{
  "encoder_arch": "resnet",
  "model": "contrastive image-text model",
  "dataset": "photos with spoken descriptions (Open Images, Localized Narratives)",
  "train_examples": 50862,
  "image_size": 64,
  "crop_scale_min": 1,
  "horizontal_flip": true,
  "translate": 0.06,
  "tokenizer": "char",
  "vocab_size": 53,
  "loss": "softmax",
  "embed_dim": 384,
  "encoder_norm": "batchnorm",
  "encoder_activation": "mish",
  "encoder_channel_attention": "eca",
  "encoder_depths": [2, 5, 5],
  "encoder_kernel_size": 3,
  "encoder_stem": "single",
  "encoder_avg_pool_shortcut": true,
  "encoder_widths": [80, 112, 176],
  "text_encoder_causal": false,
  "text_encoder_width": 192,
  "text_encoder_layers": 6,
  "text_encoder_norm": "layernorm",
  "text_encoder_norm_position": "pre",
  "text_encoder_activation": "gelu",
  "text_encoder_mlp_ratio": 6,
  "text_encoder_head_dim": 32,
  "text_encoder_fused_qkv": true,
  "text_encoder_bias": "none",
  "text_encoder_qk_norm": true,
  "text_encoder_parallel_block": false,
  "text_encoder_inner_norm": false,
  "text_encoder_positions": "learned",
  "init": "torch_default",
  "residual_init": "zero_last",
  "optimizer": "muon",
  "muon_scale": "match_rms_adamw",
  "lr": 0.0032,
  "momentum": 0.95,
  "nesterov": true,
  "orthogonalizer": "polar_express",
  "adamw_lr_other_params": 0.002,
  "grad_clip": 0.5,
  "ema_decay": 0.99,
  "steps": 6300,
  "batch_size": 128,
  "epochs": 15.9,
  "lr_schedule": "step",
  "warmup_steps": 120,
  "weight_decay": 0.2,
  "adamw_weight_decay_other_params": 0.01
}
Rows from block 9 of the image encoder of a small contrastive image-text model, named by matrix and row number. Rows with one number belong to one channel. Each number is 500 + 40 x the weight over its row's rms, rounded and kept within 0 to 999. All counts start at 0. Numbers have three digits each.
After each channel's rows are labels from the 100 images, of 14976, where the channel reaches its highest value: "patch colour" is the nearest of a few named colours to the mean colour under the peak. Only what is clearly more common there than usual is listed. The data: photos with spoken descriptions (Open Images, Localized Narratives).
# convs0: first 3x3 conv (encoder.blocks.9.convs.0.weight, 176x176x3x3, each kernel summed), inputs 0-43
# convs1: second 3x3 conv (encoder.blocks.9.convs.1.weight, 176x176x3x3, transposed, each kernel summed), outputs 0-43

convs0.40:525503482465531490418534495557466524476535458435477528510460576521526518566467448492470589456478494479435479476472454464550461490566
convs1.40:548502499470485495494414504514526493572465558537504455502533530541409507518525475443532494518485472506513508542431547403436498501549
patch colour: pink

convs0.153:524550494452578477445539492542460436523515442458507502535467521416533454520527466530525506460557508450569555559506563554516490467457
convs1.153:505525485597500522510431485427564503412505491477505518497501522536482500542518424505550469479486464432483542526605507425517485560410
patch colour: grey

convs0.32:560466537459544529454503568467573543522550496440394455497429511611588447517434544550456497474542485517474504432449464425402494516470
convs1.32:541439457447532511493518509523391514534479540493528513451465460575537473514497436487521544449509529517505559505541567534489479396519
patch colour: brown

convs0.2:424525472536506499557486515488420526527471460565477473495529462464418572475513531525538399491515542538496540480488516532518585485440
convs1.2:512427467532559463536499533506508506459492567528515505422524547506565534580467543467466504458557465614471473471444412505466457503514
patch colour: pink

convs0.4:495633471515458471451492487439505467449567478601550498509470496470466607448529473499550489569488464499455473447426532508482523484456
convs1.4:505460493452565475508529426524502479563496458507510471495556536501509665460473463576521568496530459560537538547519525532481555514535
patch colour: pink

convs0.17:520461513568497575550494454550544474502569452483485518475534504546569492505485501502511616458499522461485465469479459530528475521462
convs1.17:449491496497440450447494413527497503509550471427464466496541459610479596551432492518537516516508563408445576477453474459471562494514
patch colour: grey

convs0.155:491500504500484531498522479482469478487494420428468488495501475477532530496587488592502477440508460450519514470477525511459475481387
convs1.155:456484505591527532505502497455502509533509532548555470495498573544523488533529446614485497435443544476521543496427579440520459487422
patch colour: pink

convs0.95:521498508444504504468493438536455417486416441470460479524452556407466467507556472528441471454528443508502522494428480558448433476551
convs1.95:538531530503532508418521445541540573497470425503504430458519500500454484480548454488468456466539508524521621548554567480437505485514
patch colour: grey

convs0.99:489519598560452463518502514505504493462475489506511531485566469508557509507492470456494584506451495482489542535506498466505485509442
convs1.99:487508493482475489477512526528579430498541516498512526532536621505547458535467563536579491546546428435411530493524495488547512539569
patch colour: grey

convs0.46:590520545446489599443400550462518487493522489586575506459472480469479414542495498501439489507501405472405517493450510443481504515449
convs1.46:486554510471505474501509468550487499507494439387553554479502470442557427527480534488579479514496526534470518581521471497475427543435
patch colour: grey