Weights of a small contrastive image-text model.
Training: 6300 steps, batches of 128.
Data: trained on photos with spoken descriptions (Open Images, Localized Narratives), 15.9 epochs.
Rows from block 9 of the image encoder of a small contrastive image-text model, named by matrix and row number. Rows with one number belong to one channel. Each number is 200 + 30 x the weight over its row's rms, rounded and kept within 0 to 999. All counts start at 0.
After each channel's rows are labels from the 100 images, of 14976, where the channel reaches its highest value: "colour at peak" is the nearest of a few named colours to the mean colour under the peak; "responds to" is what is common among them. Only what is clearly more common there than usual is listed. The data: photos with spoken descriptions (Open Images, Localized Narratives).
# convs0: first 3x3 conv (encoder.blocks.9.convs.0.weight, 176x176x3x3, each kernel summed), inputs 88-131
# convs1: second 3x3 conv (encoder.blocks.9.convs.1.weight, 176x176x3x3, transposed, each kernel summed), outputs 88-131

convs0.17,197,224,202,188,215,201,176,192,165,151,199,194,222,176,201,194,138,190,168,200,164,178,134,183,206,211,187,170,147,199,147,122,164,244,163,184,207,200,239,228,211,239,167,209
convs1.17,244,213,183,214,212,208,194,218,214,179,221,205,184,194,186,250,189,196,179,215,231,222,248,226,192,202,206,184,195,206,204,250,274,168,253,202,194,226,208,199,207,187,201,224
colour at peak: grey
responds to: text has "standing"; text has "man"; text has "woman"

convs0.99,247,168,163,199,180,230,188,223,163,197,191,222,145,208,133,222,177,174,194,197,154,177,226,189,192,220,200,169,237,204,185,218,206,209,176,150,177,167,207,207,196,212,247,197
convs1.99,217,199,245,208,198,206,227,254,230,224,161,224,165,229,232,220,222,203,232,187,167,277,199,198,162,194,242,197,251,189,184,192,168,267,174,218,220,230,197,192,199,198,216,188
colour at peak: grey
responds to: text has "sky"; text has "buildings"

convs0.155,201,190,239,195,197,218,198,143,202,193,185,196,254,211,205,146,175,197,175,140,200,207,168,177,179,187,212,187,174,200,203,172,189,196,178,205,184,172,180,208,215,165,177,237
convs1.155,149,187,202,198,228,175,189,181,288,210,242,192,194,169,171,256,147,178,246,246,250,170,205,166,194,209,101,250,201,176,232,163,242,173,201,200,141,163,190,223,163,194,180,189
colour at peak: pink
responds to: text has "wall"; text has "standing"; text has "table"

convs0.4,174,169,196,169,218,193,183,217,222,222,186,220,219,233,168,183,185,164,167,200,175,191,198,193,177,197,213,228,194,175,179,184,213,177,215,119,169,203,201,185,191,208,170,213
convs1.4,208,191,206,188,272,155,240,193,184,173,201,177,190,201,197,180,213,220,227,179,230,196,208,230,229,215,172,230,236,153,229,233,285,162,173,228,212,170,218,191,200,188,169,243
colour at peak: pink
responds to: text has "text"; text has "poster"

convs0.95,243,218,184,214,225,234,231,183,240,178,255,199,239,197,209,230,180,204,208,160,241,193,278,234,204,207,187,197,179,200,206,156,198,183,155,186,193,197,167,166,164,208,180,223
convs1.95,231,224,152,203,181,154,145,112,154,213,223,231,237,221,173,159,242,201,163,246,208,203,202,183,149,124,237,213,201,146,250,212,175,180,174,184,223,148,260,209,183,200,205,211
colour at peak: grey
responds to: text has "trees"; text has "sky"; text has "buildings"; text has "road"

convs0.153,192,187,192,165,236,184,217,150,157,192,203,208,217,163,188,210,220,182,200,180,195,178,249,206,218,246,142,193,186,218,199,210,170,233,157,203,190,216,198,139,188,185,181,238
convs1.153,232,193,166,188,187,206,215,218,215,180,184,221,192,165,203,253,177,120,198,253,190,224,207,209,185,226,228,165,201,216,211,216,167,223,187,172,220,172,227,271,201,214,177,246
colour at peak: grey
responds to: text has "sky"; text has "trees"; text has "buildings"