From a checkpoint of a small contrastive image-text model.
Model: 7.78M parameters, 64-pixel images, encoder arch resnet, encoder norm batchnorm, encoder activation mish, encoder depths [2, 5, 5], encoder widths [80, 112, 176], text encoder width 192, text encoder layers 6, text encoder norm layernorm, text encoder activation gelu.
Training: muon at rate 0.0032, 6300 steps.
Rows from block 7 of the image encoder of a small contrastive image-text model, named by matrix and row number. Rows with one number belong to one channel. Each number is 500 + 25 x the weight over its row's rms, rounded and kept within 0 to 999. All counts start at 0. Numbers have three digits each. After the name is the row's rms in percent of the matrix's.
After each channel's rows are labels from the 100 images, of 14976, where the channel reaches its highest value: "top examples" is what is common among them. Only what is clearly more common there than usual is listed. The data: photos with spoken descriptions (Open Images, Localized Narratives). In brackets: how many of the 100, against the usual share in percent.
# convs0: first 3x3 conv, stride 2 (encoder.blocks.7.convs.0.weight, 176x112x3x3, each kernel summed), inputs 56-83
# convs1: second 3x3 conv (encoder.blocks.7.convs.1.weight, 176x176x3x3, transposed, each kernel summed), outputs 60-89

convs0.114 086:481515511525485487553487537552504487473492500503483497483480482447574517499465522474
convs1.114 077:500495517453483495537483476466472457473517520502497497497511551481488552531494496481490493
top examples: text has "black" (25 vs 9.9)

convs0.79 090:460580480550442484470473484472476479472524515509486472503460520448492467512483499501
convs1.79 100:523525480549501466449538521486462470504488517480507484462496526499512421511510573543496510
top examples: text has "table" (31 vs 13.1)

convs0.85 080:529480488522496507479498527546498468470503478496521493548507493553503505472513452510
convs1.85 123:503498514475529467503532524533508506510476488511507517523551459494495498485520505460467495
top examples: text has "standing" (53 vs 23.3); text has "man" (32 vs 12.1)

convs0.88 101:496464474469466582505494519462510488526536485526540539500478508547508518466531488504
convs1.88 097:526511444423509532506493516488481450496536513504526519487549528513506475522493518500519461
top examples: text has "black" (26 vs 9.9)

convs0.82 093:462523523513512522532484467517483533486469486521470500452487513468484484520478522505
convs1.82 082:508516493514504479508555472473467520468492471482516512477502521490491535529473527509510507
top examples: text has "holding" (40 vs 16.7); text has "two" (29 vs 11.4)

convs0.78 111:464511515510484504477499487502475468501545484516498474515464492506479474513478517455
convs1.78 102:510516474528481528464460555517541510506501492530531516506510491512467491519505513500466512
top examples: text has "standing" (47 vs 23.3); text has "sitting" (41 vs 14.9); text has "man" (37 vs 12.1); text has "table" (31 vs 13.1)

convs0.22 077:531528466476481470474506487523498479475548496501481509567484493483478521545537450497
convs1.22 098:534473515497548485472495547511496477475504544496462463490482463495450485515543475445492455
top examples: text has "table" (32 vs 13.1); text has "man" (30 vs 12.1)

convs0.173 107:514470518512489555493505519462485477503475504526512458492485498518520497514492474493
convs1.173 130:519487504509522539490474481467502436502534518499518511465504528495509496528482527484521482
top examples: text has "wearing" (32 vs 12.6)

convs0.16 098:506537501533487484408547544546493502546476482508482491483506496507453504497505470523
convs1.16 109:448497500517503485508549490494490519454474520520503509512486475526504479499518520478455528
top examples: text has "people" (50 vs 21.9); text has "sitting" (41 vs 14.9); text has "table" (35 vs 13.1)

convs0.124 104:479518525526505561503476482486482475511525484506478512518447465521544511520520493512
convs1.124 095:499500511486499526533516532497500482512453494488508477495543490522502465486518518500486477
top examples: text has "wall" (44 vs 20.3); text has "wearing" (35 vs 12.6)

convs0.64 085:488509546519517508475555471462496512504490501488508508464490531498449497504465505505
convs1.64 117:469488490479533510494521490507496550501485532501544533527499526533488494453505505537482525
top examples: text has "lights" (26 vs 7.9)

convs0.84 091:483537488515458492508519519529510529499519489482486533529496486501484499484494512521
convs1.84 087:497509517493535468473531537526475514529489544491529555528514471498488480545509489419497456
top examples: text has "standing" (59 vs 23.3); text has "man" (33 vs 12.1)

convs0.50 112:447501503503519529466487471475504514473456520480466454458506496491477482491467476484
convs1.50 097:460502429437485501486489461539527501473511476498482466477487472478554518514525499491483491
top examples: text has "sky" (58 vs 24.3)

convs0.6 095:525485453559501564424504486522516530507475491486497517483511478501493526477466493486
convs1.6 100:489506494505480484494490491489494448505495512509540520506501495519510476518557522482490539
top examples: text has "building" (27 vs 8.7)

convs0.71 095:493465507492520495498549468514468487487544491498510481486552477505457479523461449476
convs1.71 088:518500461458491489560501458508507495514518494498582492531541525490527501485530497500474507
top examples: text has "standing" (50 vs 23.3); text has "two" (29 vs 11.4); text has "woman" (25 vs 9.3)